config.toml
image_size = 32
norm = "rmsnorm"
widths = [96, 192, 384]
one_sided = false
Rows from block 7 of a small image classifier, named by matrix and row number. Rows with one number belong to one neuron. Each number is 128 + 32 x the weight over its row's rms, rounded and kept within 0 to 255. All counts start at 0.
After each neuron's rows are labels from the 100 images, of 14848, where the neuron reaches its highest value: "top examples" is what is common among them; "peak on" is the class under the peak. Only what is clearly more common there than usual is listed. The data: Sentinel-2 satellite tiles (TerraMesh).
# fc1: MLP up (model.blocks.7.mlp.fc1.weight, 1536x384), inputs 231-307
# fc2: MLP down (model.blocks.7.mlp.fc2.weight, 384x1536, transposed), outputs 231-307

fc1.391 [114 101 100 140 177 111 235 109 141  89 109 100 103 127 100  66 157 120 151 130 123 160 128 157 114  70 166 160  77 152 118 118  94 111  98 170 171  93 139 196 179  88 103 176  70  43  94  89  88 163  81 144 102 158 159  74 105 136  85  72 166 120  70 127 120 179 126  99  99  96 156 172 181  95 120 169 148]
fc2.391 [109 119  92 134 143 165 148 139 150  81 136 113 167 113 137  90 106 176 121 129 170 131  72 107 115 137 138 136 124 144 179 156 135 147 147 124 140 119 141 167 120 200 123 127 126 146 189 122 171 132 132  67 135 124 133 132 146  83 102 116 118 107 142  98 149 165 195 124 128 193 113 101 164 137  89 120 153]
top examples: main land cover: water
peak on: water

fc1.640 [119 114 138 135 119 103  80 120 123 137 130 140  90 217 131  83 176 121 148  64 120 167 104  36 190  27 123  90 145 139 141 112  76  91  23 116 177 104 154 104 132  98  81 110 120 170  88 109 136 149  74 130  94  91 122 109 155 136 132 112 146 135 158  94 135 163 138 167  80 101 114 154 105  88 125 162 182]
fc2.640 [141  91 109 115 110 180  48 102 153 114  68 136 164 142 101 109 170 154 107  82 116  90 145 143 134 140 186 135 131  86  85 122 132 127 100 115 147 108 154 133 162 174 148  92 170 130  86 133 162  70 133  58 177 179 172 103 145 130 114 113 221  75 116 161 152 143 175 107 102 105 153 146 120  99  98 128 144]
top examples: bare ground; main land cover: bare ground
peak on: bare ground

fc1.691 [113  90 116 132 171 130 163 133 149 193 127 100 173  91 133 118 146 128 116 160  96 129  84  42  67 106 127  92 170 127 168 110 131 158 105 159 132 120 121 140 131 148 171 133 145 220  80 158 127 115  98  94 104 146 124 190 146 171 108 150 141 121 145  90 146 180 137  96 164 127 133 139 160  87 144 120 124]
fc2.691 [120 160  64  88 145 110 173 127 128 138 138 160 152 117 192  83 108  92 112 160 114 135 115 103 128 163 120 134 139 116  94 176 135 111 153 108 139  91 134 156  66 149 127 167  75 157  86 126  80 131 175 128 139 138 129 167  87 104 133 141 137 100 158 133 170 114 148 134 160 132  75  91 142 148 104 125 114]
top examples: crops; main land cover: crops
peak on: crops

fc1.375 [162 172 138 144 112 150 101  78 155 128 161 138 114 127 154 107 122  95 143 121 125 107 126 140 134 153 109 138 151 150 150 162 109 113 144 111 155 126 102 118 148  84 134 106 106 157 132 125 143  87 134 189 164 207  88 180 117 141 162 133 135 158 174 102  93 178 173  88 101 125 163 161 155  75 113 137 108]
fc2.375 [147 173 153 162 113 151 176 124 122 187 109 153 139 162 117  30 132  96 126 157 151 126  97 114 141 116 109  49 119 105 113 146 171 100 151 177 113 156  44 133 172 122 122 100 138 147 187 122 106 121 172  88 127 102 138 175 156 137  76 163 142 115 173 142  37 163 115 153 160 121 117 136 184 148  96 131 110]
top examples: crops
peak on: trees

fc1.562 [110 179 178 128  57 108 159 109  85 107 122 192 166 139 132 139 161 126 131  99 141  90 163 137  86 125  55 162 116 130 108 148 151 210 106 126 105 104 135 138 116 118  27 115 209 134 163 113  90 146 152 214 170  96 114 125 132 103 123 164  94 142 158  80 132 127 106  98 117 128 140 131 114 149 120 171 134]
fc2.562 [140 115  94 100 116 119  53 142 175 148 159 179 150  84 150 251 180 118 134 135  83 149 150 143 175  84 159 137 113 113  83 138 164 125 160 133 123 118 141 111 214 140 161 153  99  78 164 126  99  83 129  97 119 105  98  84 170 121 145 189 111  96 204 162  71 151 102 135 112 144 150 114 139 172 152 150 125]
top examples: bare ground; main land cover: bare ground
peak on: bare ground

fc1.707 [157 110 100  92  94 153 143 142  83 163 158  99 129 109 150 158 152 119 167 110 172 159 108 134  53 148 194 101 100 101 173 137 126 120 131 145 114 177 152 115 155 124 152 158 115 160 126 107 122 123  63  94  71  75 129 143 132 172  98 143 162  92 123 127 171 127  95  92 216 146 126 151 131  83 106 102 124]
fc2.707 [ 94 148 134 142 109 112 131 131 146 132 136  89 136  84 133  94 135 130 102  69 124 118 125  69 130 128 136  71 127 140 157  54 143 138 162 138 159 175  76 120  66 171 174 102 158  94 129  91  36 160 164 113 160  95 102 128 162  78 119 153 169 115 102 108  97  94 136 154 140 121 104 106 105  74 106 152 125]
top examples: crops; main land cover: crops
peak on: crops

fc1.315 [138 125 107 181 140 126 136 148 153  48  94  87 115  88 135 146 156 150 115 157  81 147 131 181 118 156 143 145 116 160 128 120 182 143  57  81 186 121 142 118 152 123 219 100 108  89 117 190 148 116 138 131 201 137 112 125 175 168  59 127 103 147 109 209 158  85 111  45 152 157  87  81 169 142 160 150 157]
fc2.315 [110 120 191 150 123 108 165 189 165 182 101 128  78 195  96 172 150 119 188 122 114 137  94 128 144 147  87 147 122 104 159 107 138 117 145 140 144 123 111 127 179  88  99 171  91 157 121 181 131 119 145 161 132 109  99 124 150  81 124 127  77 148 153 112 133 123 146 109 134  30 124 129 166 110 116 191  94]
top examples: bare ground; main land cover: bare ground
peak on: bare ground