{"label_smoothing": 0.1, "init": "torch_default", "residual_init": "none"}
Rows from block 4 of a small image classifier, named by matrix and row number. Rows with one number belong to one neuron. Each number is 500 + 50 x the weight over its row's rms, rounded and kept within 0 to 999. All counts start at 0. Numbers have three digits each.
After each neuron's rows are labels from the 100 images, of 14848, where the neuron reaches its highest value: "top examples" is what is common among them. Only what is clearly more common there than usual is listed. The data: Sentinel-2 satellite tiles (TerraMesh).
# fc1: MLP up (model.blocks.4.mlp.fc1.weight, 768x192), inputs 0-47
# fc2: MLP down (model.blocks.4.mlp.fc2.weight, 192x768, transposed), outputs 0-47

fc1.504:527490453411476519601507533401612480402612492463512455382533474507480506476518581594436504530581457513447523538487448533479421559501501500548499
fc2.504:483553461511543528354373458442495515548591442504470481536519462562550555519519654512501504541474536498479465457453526493558459446505580437463454
top examples: trees; clouds; main land cover: trees

fc1.9:518509454525470429469521487468529480473567518558462488526535531474479509479507534506558589541462395424535416519504484557435563487582490578475564
fc2.9:449471465547523494481616599446483536491515526474551468452494460527429445569542552515478490482434562573522544493425533459445487515478460557504560
top examples: main land cover: snow or ice

fc1.359:439438513500516506601476492509524540472476502523459559549512512459524441675535512516437562558449482422468531580561565482565524464575525498524526
fc2.359:467517514499518549438459585591527544424494544529538475484498461560510440397495505449471541450544508444499553475477403577535523414496515456546422
top examples: water

fc1.530:520427475521477506572516486552502494463423497440457501522425500445550505471480547521449436544524489497472521482507484461519530489505459460594509
fc2.530:482570588503507458565468472564557512416510539486521469630516474484373489460497486492470519450468457556536490503426482519511534526518471454501522
top examples: trees; crops; built area

fc1.421:497482500496501458492493511471602541512497416534480550523497506553541509535486473624537438479546396487473540598518427513508586609560468431384496
fc2.421:430540439525474433534464489498459458439556490458467467511496530526456501480526521529504557426397488410504494594608428498447539467446442499485572
top examples: main land cover: water

fc1.500:528438472536458464563479482484538569451518466482443526500546486408445536436477565478579512521541465467512590491402569527495488432525567518541440
fc2.500:443507444476520473489470496468514612457532497460530408485433544487487595517483485459495532437521525494467549469478542442397508462497573429485521
top examples: trees

fc1.103:539511535487489558447467497482557486530512526523360473471518506536510556519470538417426547609459431547471553434422420570516508485527481501602506
fc2.103:535492529527569537397471457682509489459487481450514505547548495563497518509505495507514534635546542445397468506434567440457550522478480430480523
top examples: main land cover: snow or ice

fc1.51:578545473512410481490538542544429499514397517520535547469363452471494509443518468539487461477539549553557486471475482478445536472521485402501422
fc2.51:604411580542486509451535486460507438519572542485477430574469508565533431609477451461568463402578556439487503495448421539517540518503511474481485
top examples: main land cover: snow or ice

fc1.194:466518449456491551519505510520574497561428561490554502475463551525538380496477366522558552481432478563431451445384508565599485521481524491550563
fc2.194:488469555510537504609551457436514504550521556503545485469508498576515521494497402571469503429628545508500417489491448503477480478495461572474556
top examples: main land cover: snow or ice

fc1.676:567429520575467412491426560481512474532467477540557519455598491587473470468519478531415465486540551468493535531564513475501602540447541448503571
fc2.676:489554436521542554447460510486489481355643467444510483422483448451486542533429493481492447464516489528530538536564449508375510534534532475426518
top examples: snow or ice; main land cover: snow or ice

fc1.332:483460468524519441462567441447577507500501508485596508545516537442503572513500587495454429519450549481624557552533516479400467536517426427439540
fc2.332:478609514456474568467475562550425557513476500520527530584499475480472490552546506523471637573455484516429506495551511484580459528520517588512518
top examples: main land cover: water

fc1.667:478559519528488419435478457488403562486497525499557672527578478523442440506522532486483476518554526425535532433517655443612492511498546444408498
fc2.667:439386511534511395522501472408498486536531518527517429477532476479433456453462392507407477416449465519530555466512450552472546517511500496507534
top examples: water

fc1.326:423477544494503508557545510436505452523602517491558444461528515484569511436362534542574435569557481474478434484491459608500443511521515460462453
fc2.326:428476482477537579558482602554520401475513520563483511473506493478520576545544474477538603509490543560503557544408489475446378463544595551533482
top examples: snow or ice; main land cover: snow or ice

fc1.715:502471444565569502508502526477547548573500447410551457453529495478455506436488568507481478516486514459390451508471596454441449498508528421570466
fc2.715:453549552447570387545517509509465482549549433517527504596485611394475540429558424551454558456561495423501544556563570531611488520491527519501568
top examples: main land cover: snow or ice

fc1.736:471467579438566605459372476414538438552493593595537454534482457418468476493465521525469539497500512486500506508473436500490517505501569502522515
fc2.736:489500417488466517518586580551456530465476618517577546556463552500383511422494441487518589502490479537526443488539481518526466476469489511476533
top examples: crops; built area; main land cover: crops

fc1.516:531531599487503484490451464472538512444495458476432472457497581550475479496513497503639489475501483460413476482446527400478454482464572430561481
fc2.516:440508481477568461537484547537494620518497489582462484524495429491573427597499530550512481465492484533573381507508488473530517481543504466470518
top examples: trees; crops; main land cover: crops

fc1.616:531429468525374448427548498415479480473486547468486548477505561531538465476576500513513496456444559456520589489520437530468436480491505628540411
fc2.616:471552468491490482466498541521446513508578470449493536529533587481497439564521413474518550487424459517485515489524554513474372519552457501540492
top examples: crops; built area; main land cover: crops

fc1.705:426417470495523558504473472573507511526455572492520476542477432439561558510475404496566569573454684486510480554463518482504529418513509410501551
fc2.705:442427541530621444434597484477390508476590549567538600456451556531440467431453556479440509512506589479480529575501498451464571443508493431491512
top examples: water

fc1.361:490397522491553489555554504568490458563461506476490531572422413547461454507484512526532584466513507504480454506498530568473517557471508539519541
fc2.361:400429493523501518467547405480434508464474540542513514510438481487559473488434438543475479580424518463540445406511446466515504426495544533563548
top examples: crops; built area; main land cover: crops

fc1.116:530552515516452502485378461437505508510500502529491546489514529551453441445418475504424549461405541518460523489507498435459474607483534494574427
fc2.116:550483544462514504542447511467522501468532542511472566460399514521466502348453520470516520578547469484501493494451531433464545595520549449448519
top examples: main land cover: snow or ice