{
  "rotation_deg": 10,
  "isotropic": false,
  "inner_norm": false
}
Rows from block 4 of a small image classifier, named by matrix and row number. Rows with one number belong to one neuron. Each number is 128 + 32 x the weight over its row's rms, rounded and kept within 0 to 255. All counts start at 0.
After each neuron's rows are labels from the 100 images, of 14848, where the neuron reaches its highest value: "peak at" is the part of the image that holds the peak. Only what is clearly more common there than usual is listed. The data: Sentinel-2 satellite tiles (TerraMesh).
# fc1: MLP up (model.blocks.4.mlp.fc1.weight, 768x192), inputs 144-191
# fc2: MLP down (model.blocks.4.mlp.fc2.weight, 192x768, transposed), outputs 144-191

fc1.712 [120 153 121 120 119 107 122  92 130 106  73 158 140 171  97 133 112 129 145 143  75  99  86 151  96  96  94 175 110 119 159 197 129 177 132 115  97  83 187  70 149  94 184 131 162 120 135 128]
fc2.712 [112 115 119 153 141 127  46  94 135 131 105 149 111 163  63  51 104  76 192 101 151 126 108 120 140 122 135 102 119 150 173 168 173 133  84 120  27 153 125 114  55 198 157 192 148  67 135 100]
peak at: middle left

fc1.331 [ 84 156  60 178 113 151 131 118 113 127 135 130 145 112  62 145 135 125  96 156 139 145 136 255  99 119 129 153 119 102 146 104 154 110  71  92 168 113  45 124 139 187 162 179 128 115 114 130]
fc2.331 [ 96 165 133  71 144  81 102 146 161 171 167 115 123 124 144 118  94  98 200 153 107 153  95 178  99  68 148 117 173 125 169 131 132  90 144 173 147 162 131 128 102 125 119  93 108 169 134  96]
peak at: top left

fc1.342 [156 121 106  75  59 135 129 123 127 147 144 115  70 132  95 170 144 140 142 121 108  98 109 145  57 190  98 140 120 100 160 116  93 138 118 122  77 114  93 115 164  77 178  71 114 136  74 119]
fc2.342 [166 111  84 185 153 150 123 122 156 162 118 114 162 115 104 111 176  80  44 116 126 161 154 136 117 144 150  94 112 131  96 157 116 104 130 138 115 104  97 174 144 127  97 135 137 165 138 119]
peak at: bottom centre

fc1.337 [143 102 126  92 145 124  61 139  89 136  95 109  81 124 102  90  75  81 139 126 142  93 146 120 140 134 117 118 122 104 114 121 149 131 196  88 173 175  90 127 190 126 113  81 111 158 130 125]
fc2.337 [154 186 143 159 103 174 135 143 185 153 162  69 160 160 177 125 132 106 168 103 128  78 155  82 161 118  98  97 129 146 138 139 133 119 136 144 145 125 159 140 100 118 146 143 121 134 108 148]
peak at: middle right

fc1.71 [148 177  87 106 113 128 174  86 164  88 119 100 132 107 142 136 120 102  96  98 147 110 164 124 127 115 200 107 116 126 108 151  77 104 149 110 174 129 160 115 135 123 149  72 115 130 137 160]
fc2.71 [167  73 126 100 135  75 108  91 120 123 116 107 106  79  90 120  94 129 102 145  75  97 167  91 139 182 107 154 113  97 153 197 144 101 114 167  78 177 110  71 126 120 157 154 137 156 137 113]
peak at: top right

fc1.415 [120 129 122 100 122  48 109  60 103 146 131 127 131 108 102 119  94 116 136 115 107 112  92 173 141 129  80 184 128 122 163 145 140 122  69  82 113 129  78 185 113 132 160  57 112 169  88 132]
fc2.415 [124  57 166 181  86 127  57  93 153 106 115  74 139 158 120 167 181 133 149 107 107 155 127 150 144 144 135 190 166 127 132 124 141  98 132  82 151 111 109 117  74 142 155 100 145 126 133 120]
peak at: top left

fc1.307 [126  87 177 107  86 161 123  66 122 170 162 133 121  64  90 161 183 117  95 186 100 148 170 106 146  47 154 239 132 152 123 166 155 151 167 142  53 112 181 132 173 166 138 130  57 107 117 123]
fc2.307 [126 124 154 101 159 151 167 137 127  86 155 133 126 145 104  51  54 114 115 117 153 175 106 194 141 154  94 125 150 133 140 135 139 105 125 141 108  84 170 193  35  95 140  63 114 103 104 163]
peak at: bottom left

fc1.247 [123 115  98 144 104 102 116 133 158  99 120 121 117 156 113 127 114  80  76  98 169 120 126 106  97  92 170 172 172 148 150 171 155  87 152 133  76 166 133 129  87 104 120 132 124 111 131 122]
fc2.247 [ 98 151  83 157 167 140 147 108 117 119 142 145 155 109 149 160 112 138 136 133 162 136 117 152 154 115  95  94 132 127 160 165 142 166 137  80 209 118 140 171 115 116  63 182 138 101  96  59]
peak at: bottom right

fc1.534 [146 144 136 137 122  92 117  73  93 150 164 122 114  95  84 141 104 122 149  95 171 141 147 149 114  96  88 108 130 124 110 120 120 130 127 162 112 166  66 156 183 103 137  98 129 127 110 148]
fc2.534 [115 120 105 163 192  85  71 172 155 136 153 170 126 142 138 170 187 152 137 140 136 105 137 207  99 117  64 119 141 124 124 160  65  92 124 133 107 134 130 150 110  89 138 160 147 100 179 120]
peak at: top right

fc1.214 [145 161 130  98 102 143  84 152 148 112 105 140 114 138 130  99 135 148 133  96 149 217 145  61  86 150 126  48 115 101 205 137 113 111 103 124 142  82  76 134 116  87 136 210 126 105  64 111]
fc2.214 [117 115 115 150 105 140  80  85  84  92 173 109 143 170 101 128 110 129 131 114 157 181  41 142 101 124 102 185  85 197 119 119  99  70 155 175 152 169 148 119 136 131 153 104 131 119 156 124]
peak at: top left

fc1.263 [162 139 112 120 120 149 142 121 120 151 124 140 172 138 165 117 161 154 110  69 163 137 150 117 102 144  95  81 136  96 115 121 156 197  79 145 101 100 237  88 148  76 142 168 146  78 107 101]
fc2.263 [118 105 121 114  96 118  72  97 145 125 113 126 165 154 169 112 185 161 154  71 145 116 135 209 113 127  86  90  93 182 144 104  42 205 162 204 163 130 135 111 140  93 110 141 161 145 117 152]
peak at: bottom right

fc1.88 [ 95  75 140 134  98 168 124 148 100 141 150 136 163  95 164 173 141 150 136 118 126 117 134  79 133 112 117 106  90  80 119 114 153 111  95 184 118 172 156 127 117 164  95  76 105 114 155 142]
fc2.88 [173 169 100 118  82 194 160 136 134  95 141 144 182 168 154  88 173 121 135 164 101 134  64 150  44 142 136  95 116 191 175 144 148 176 139 148 145 119 138 113 133 103 147 144 120 113  80 121]
peak at: bottom left

fc1.400 [112 162 110 120 122  93 134 143 128 128 166 140 159 174 151 120 131 118 136 174 123 130 140 168 154 158  83 154 175 104  70  56 120 127 140 184 124 200 111 103  71 166 146  42 135 132 146 132]
fc2.400 [175 155 115 116 148 125  94 109 126 146  83 162 186 137 149 135 117  78 103 119 155 133 119 181  78 152 151 159  70 191 122 119 106  91 127 130 134 121 144 134 135 101 149 107  71 112 139 149]
peak at: bottom left

fc1.383 [141 175 153 125 153  40 145  98 133 112 105 101 114 156 111 149 135 139 171  70  77 156  63 145 133 121  81 143 113 109 141 129 131  67 162 150 101 141 130 110 153 146 130  98 129 151 134 178]
fc2.383 [149 159 163 204  67 141 109 124 171 103 140 154 163 101 102 117 151 100 189 154 195 101 128 105  75 107 149  94 203 112 121 147 144 131 136 196  58 118  98 156  93 155 156 147 138 113 155  67]
peak at: top left

fc1.41 [146 125  83  78 185 175 111  91 135  93 152  70  88  93 106 116 113 199 120 137 115  95 100 138 165 103 151 127 112 139 187 111 158 104 110 106 124 128  68 175 134  74 133 120 136 104 193  81]
fc2.41 [120 130 112  74 106 107 152  95 164 192 102 134 118  70  81  81 110 108 162  98  63 136 142 105 147 101 150  74 155 147 141 179  87 164 107  62 115 152 149 145 130 164 158 172  49 114 117  84]
peak at: top right

fc1.389 [113 137  99  98 142 119 140 128 118 182 114  84 130 130 122  96 175 126 138  74  76 115  97 187 173 123 129 112 111 201 146 129 127 114 186 118 129 101  98 132 176  94 148  62 149 128 136 116]
fc2.389 [125  95 151 179 107 118 103 156  98 100 175 134 105  76 168 163  94 167 165 137 121 145 161 164 133 131 141 103 170 153 111 136 120  50 135 193 162 138  92 182  78 123  88 199 131 183 171  87]
peak at: bottom centre

fc1.397 [ 99 118  94 147 132  81 124 106 148 148 152 217 134 168  63 139 124 137 103 110 112  57 106 181 134 141 148 173 140 153 111 143 113 142 184 140  85 157 110 103 100 118  99 201  92 142 136 100]
fc2.397 [135 118 123  97 121 144  95 109 122  96  65 150  98 117 136  86 126 106 141 133 128  89  59 111 104 137 119 115  56 138 126 117 124 134 130  94 107 108 162 115 154 128  86 160 144 128 175 164]
peak at: top right

fc1.606 [123  55 154  96 120 131 138 166 198  84 170 104 132  91 120 178 128 142  71 130 115 111 121 187 147 106 129 144 128 147 122 203 122 182  93 133 144 192 165  63 161  95  87 140 165  88 159 161]
fc2.606 [140 168 141  81 165 113  94 108 148 185 125  74  87  90  73 140 123 101 117 146 132  54 118 158 121 111 105 109 127 107 104 127 119 111 134 175 154 182 130  92 132 102  60 117 133 129 111 154]
peak at: top centre

fc1.666 [ 91  88 176 143 144 135 161  90 140 116 138 144 124  98  98 116 106 126 100 107 169 190 188 115 157 106 143 175 119  63 111 120 129 156 113 106 151 135  42 127 112 104 129  65  94  99 147 158]
fc2.666 [167 169 151 127 133 131 152 141 125 123 135 136  90 108  67 121 151 181  95 165  89 188 140 173 165 142 144 116 168 159  79 112 127 126  58 107 123  76  97 143  97 135 117 144  72 145 136 141]
peak at: bottom left

fc1.728 [139 101  99 148 150 140 111 144 169 138 110 148 121  95 110 137 218  97 160 158 105 142  87 153 120 108 152 131 113 155 153 151 159 118 102 101 102  96  81 141  72 156 107 185 116  88 159 149]
fc2.728 [110 123  91 144 148 128 148 157 161 102 168  89 207 137 168  71 136 173 127 124 191 118 141 112  91 125 124  71 130 171 122 142 120 133 155 121 114 152 194  65 182  75 124 116 126 136 114 110]
peak at: top left