Rows from block 6 of a small image classifier, named by matrix and row number. Rows with one number belong to one neuron. Each number is 200 + 40 x the weight over its row's rms, rounded and kept within 0 to 999. All counts start at 0.
After each neuron's rows are labels from the 100 images, of 14848, where the neuron reaches its highest value: "strongest on" is what is common among them. Only what is clearly more common there than usual is listed. The data: Sentinel-2 satellite tiles (TerraMesh). In brackets: how many of the 100.
# fc1: MLP up (model.blocks.6.mlp.fc1.weight, 768x192), inputs 96-143
# fc2: MLP down (model.blocks.6.mlp.fc2.weight, 192x768, transposed), outputs 96-143

fc1.325,175,206,176,208,183,234,213,176,176,174,180,270,214,186,215,233,234,260,197,195,137,220,144,172,186,260,274,216,246,208,192,177,193,197,263,203,316,225,235,281,186,179,168,234,165,188,164,202
fc2.325,242,245,191,261,175,215,224,208,181,182,220,246,170,210,116,261,198,138,201,164,202,211,199,206,194,158,172,264,195,232,205,234,179,194,232,159,268,234,205,233,180,221,171,229,223,196,217,228
strongest on: snow or ice (49); main land cover: snow or ice (43)

fc1.291,204,209,169,146,168,251,221,151,169,210,244,222,195,156,145,177,144,160,167,198,207,223,113,215,185,277,281,197,149,232,225,225,228,168,196,125,243,221,287,189,237,259,80,137,161,66,173,235
fc2.291,265,277,251,251,152,208,195,145,156,220,239,163,177,215,224,135,189,212,186,223,183,119,196,181,232,232,217,197,172,231,250,233,253,182,103,133,218,231,190,197,205,148,211,249,228,246,283,180
strongest on: crops (69)

fc1.513,209,217,213,150,167,294,192,230,40,119,163,181,175,188,167,196,304,208,277,169,167,220,222,168,197,194,208,232,217,211,178,223,209,237,151,238,136,208,214,239,118,228,146,269,156,141,218,165
fc2.513,163,114,189,224,247,247,225,196,232,219,152,218,228,191,246,224,206,212,156,176,199,174,167,209,259,255,221,115,273,212,257,192,212,240,212,218,271,140,178,294,208,233,197,225,146,165,261,242
strongest on: clouds (57)

fc1.692,189,204,184,229,192,168,273,224,182,219,247,189,246,224,147,186,178,271,253,178,244,149,168,239,237,150,211,216,207,184,178,232,232,192,175,256,182,230,247,218,176,159,184,222,170,205,241,187
fc2.692,118,205,189,215,179,224,135,152,235,202,182,187,232,113,176,226,242,240,204,158,185,178,196,235,157,163,181,190,213,223,198,169,251,197,117,222,215,188,157,206,213,242,153,191,189,204,161,184
strongest on: main land cover: trees (40)

fc1.351,260,202,272,242,142,166,212,173,158,119,167,209,181,269,240,209,165,211,128,198,214,143,209,216,226,173,141,159,181,184,189,191,206,226,185,210,163,179,208,219,193,243,150,231,197,234,255,194
fc2.351,157,191,197,227,144,150,155,230,168,153,171,290,190,175,126,226,189,176,219,160,195,188,190,238,159,131,188,219,201,270,219,171,145,238,232,173,182,120,142,198,273,249,142,196,207,141,68,151
strongest on: main land cover: trees (45); flooded vegetation (26)

fc1.552,199,158,205,228,170,222,141,189,201,230,195,231,201,193,181,174,144,197,170,177,176,247,185,229,206,245,244,177,197,209,169,268,194,184,195,167,152,171,181,226,142,197,246,123,161,234,210,197
fc2.552,176,216,199,185,241,254,171,172,179,212,154,249,185,254,219,189,219,218,208,137,225,204,127,171,262,185,191,253,169,179,266,186,193,225,189,189,151,191,199,252,282,184,224,219,212,182,284,172
strongest on: snow or ice (51); main land cover: snow or ice (49)

fc1.421,225,209,220,189,227,217,209,205,221,182,219,228,178,169,175,155,253,186,213,228,216,241,178,157,168,235,176,210,195,207,174,158,273,210,210,205,251,167,143,235,200,177,206,276,221,199,202,246
fc2.421,232,119,201,130,252,186,248,187,232,180,212,240,185,195,245,161,203,154,171,186,174,225,177,231,235,207,260,166,205,243,147,219,217,241,192,285,218,126,111,215,176,147,175,205,193,185,238,196
strongest on: clouds (37)

fc1.575,182,278,170,192,170,222,180,296,178,188,161,167,166,188,172,138,198,224,218,265,195,283,255,185,225,110,216,205,250,113,208,104,164,191,206,155,247,233,195,199,202,152,171,216,218,232,192,261
fc2.575,181,201,196,204,193,203,192,209,148,184,238,266,257,260,161,228,136,187,219,257,185,241,207,144,148,165,148,242,226,199,176,259,199,158,135,180,255,198,148,215,212,262,225,246,246,204,237,158
strongest on: crops (64); main land cover: crops (45)

fc1.698,228,192,178,249,198,234,228,223,232,195,178,218,271,167,242,162,253,224,157,241,228,241,150,211,213,187,270,185,178,148,202,200,118,183,208,126,242,278,176,164,175,201,202,116,246,133,174,181
fc2.698,145,183,243,175,213,199,238,97,195,171,101,158,174,155,198,247,211,177,227,275,220,235,181,131,205,212,161,145,254,147,193,211,208,159,242,246,160,189,187,240,208,219,225,221,215,136,171,158
strongest on: main land cover: trees (41)

fc1.147,187,210,218,162,245,155,187,236,218,189,234,182,206,269,211,265,236,165,181,151,214,209,247,139,212,194,239,209,222,165,204,201,210,181,183,189,195,228,192,108,253,239,258,223,160,200,208,256
fc2.147,196,223,186,191,272,164,175,243,256,198,231,201,243,196,152,197,232,220,191,308,248,99,183,150,121,157,100,179,131,171,241,185,133,169,213,171,218,171,207,214,194,195,205,157,213,220,225,191
strongest on: main land cover: trees (52)

fc1.366,198,95,249,187,167,202,224,146,150,189,165,267,258,220,212,207,393,184,194,186,215,150,242,173,229,252,177,206,260,209,235,260,251,168,206,232,343,154,203,184,223,219,208,198,227,271,217,179
fc2.366,231,215,170,234,255,162,192,225,205,215,205,196,166,146,219,254,190,321,218,171,180,207,182,184,175,186,205,219,240,189,197,270,121,164,246,219,88,223,253,232,252,114,205,219,176,231,193,201
strongest on: clouds (50); main land cover: water (37)

fc1.516,167,300,191,127,194,216,219,174,236,198,189,155,186,209,240,139,144,231,243,194,118,149,180,198,203,167,197,202,190,240,217,167,142,173,228,178,227,152,157,195,267,156,172,139,231,194,202,227
fc2.516,184,250,197,208,146,212,211,251,184,196,212,201,179,211,257,247,169,200,196,186,158,281,206,247,197,259,193,208,248,203,207,198,78,239,99,245,204,193,212,216,186,176,257,240,177,225,254,245
strongest on: snow or ice (56); main land cover: snow or ice (37)

fc1.454,185,183,261,214,239,203,203,159,196,213,153,169,178,173,216,187,193,176,252,283,253,114,185,175,231,204,135,161,168,250,208,187,217,205,217,235,128,249,289,239,195,194,182,233,124,175,157,219
fc2.454,252,154,223,197,192,263,180,126,227,184,129,144,196,205,196,170,238,188,136,217,241,255,201,103,245,220,173,144,262,218,199,258,210,193,183,171,241,166,219,127,207,271,186,194,196,216,147,240
strongest on: crops (69); main land cover: trees (43)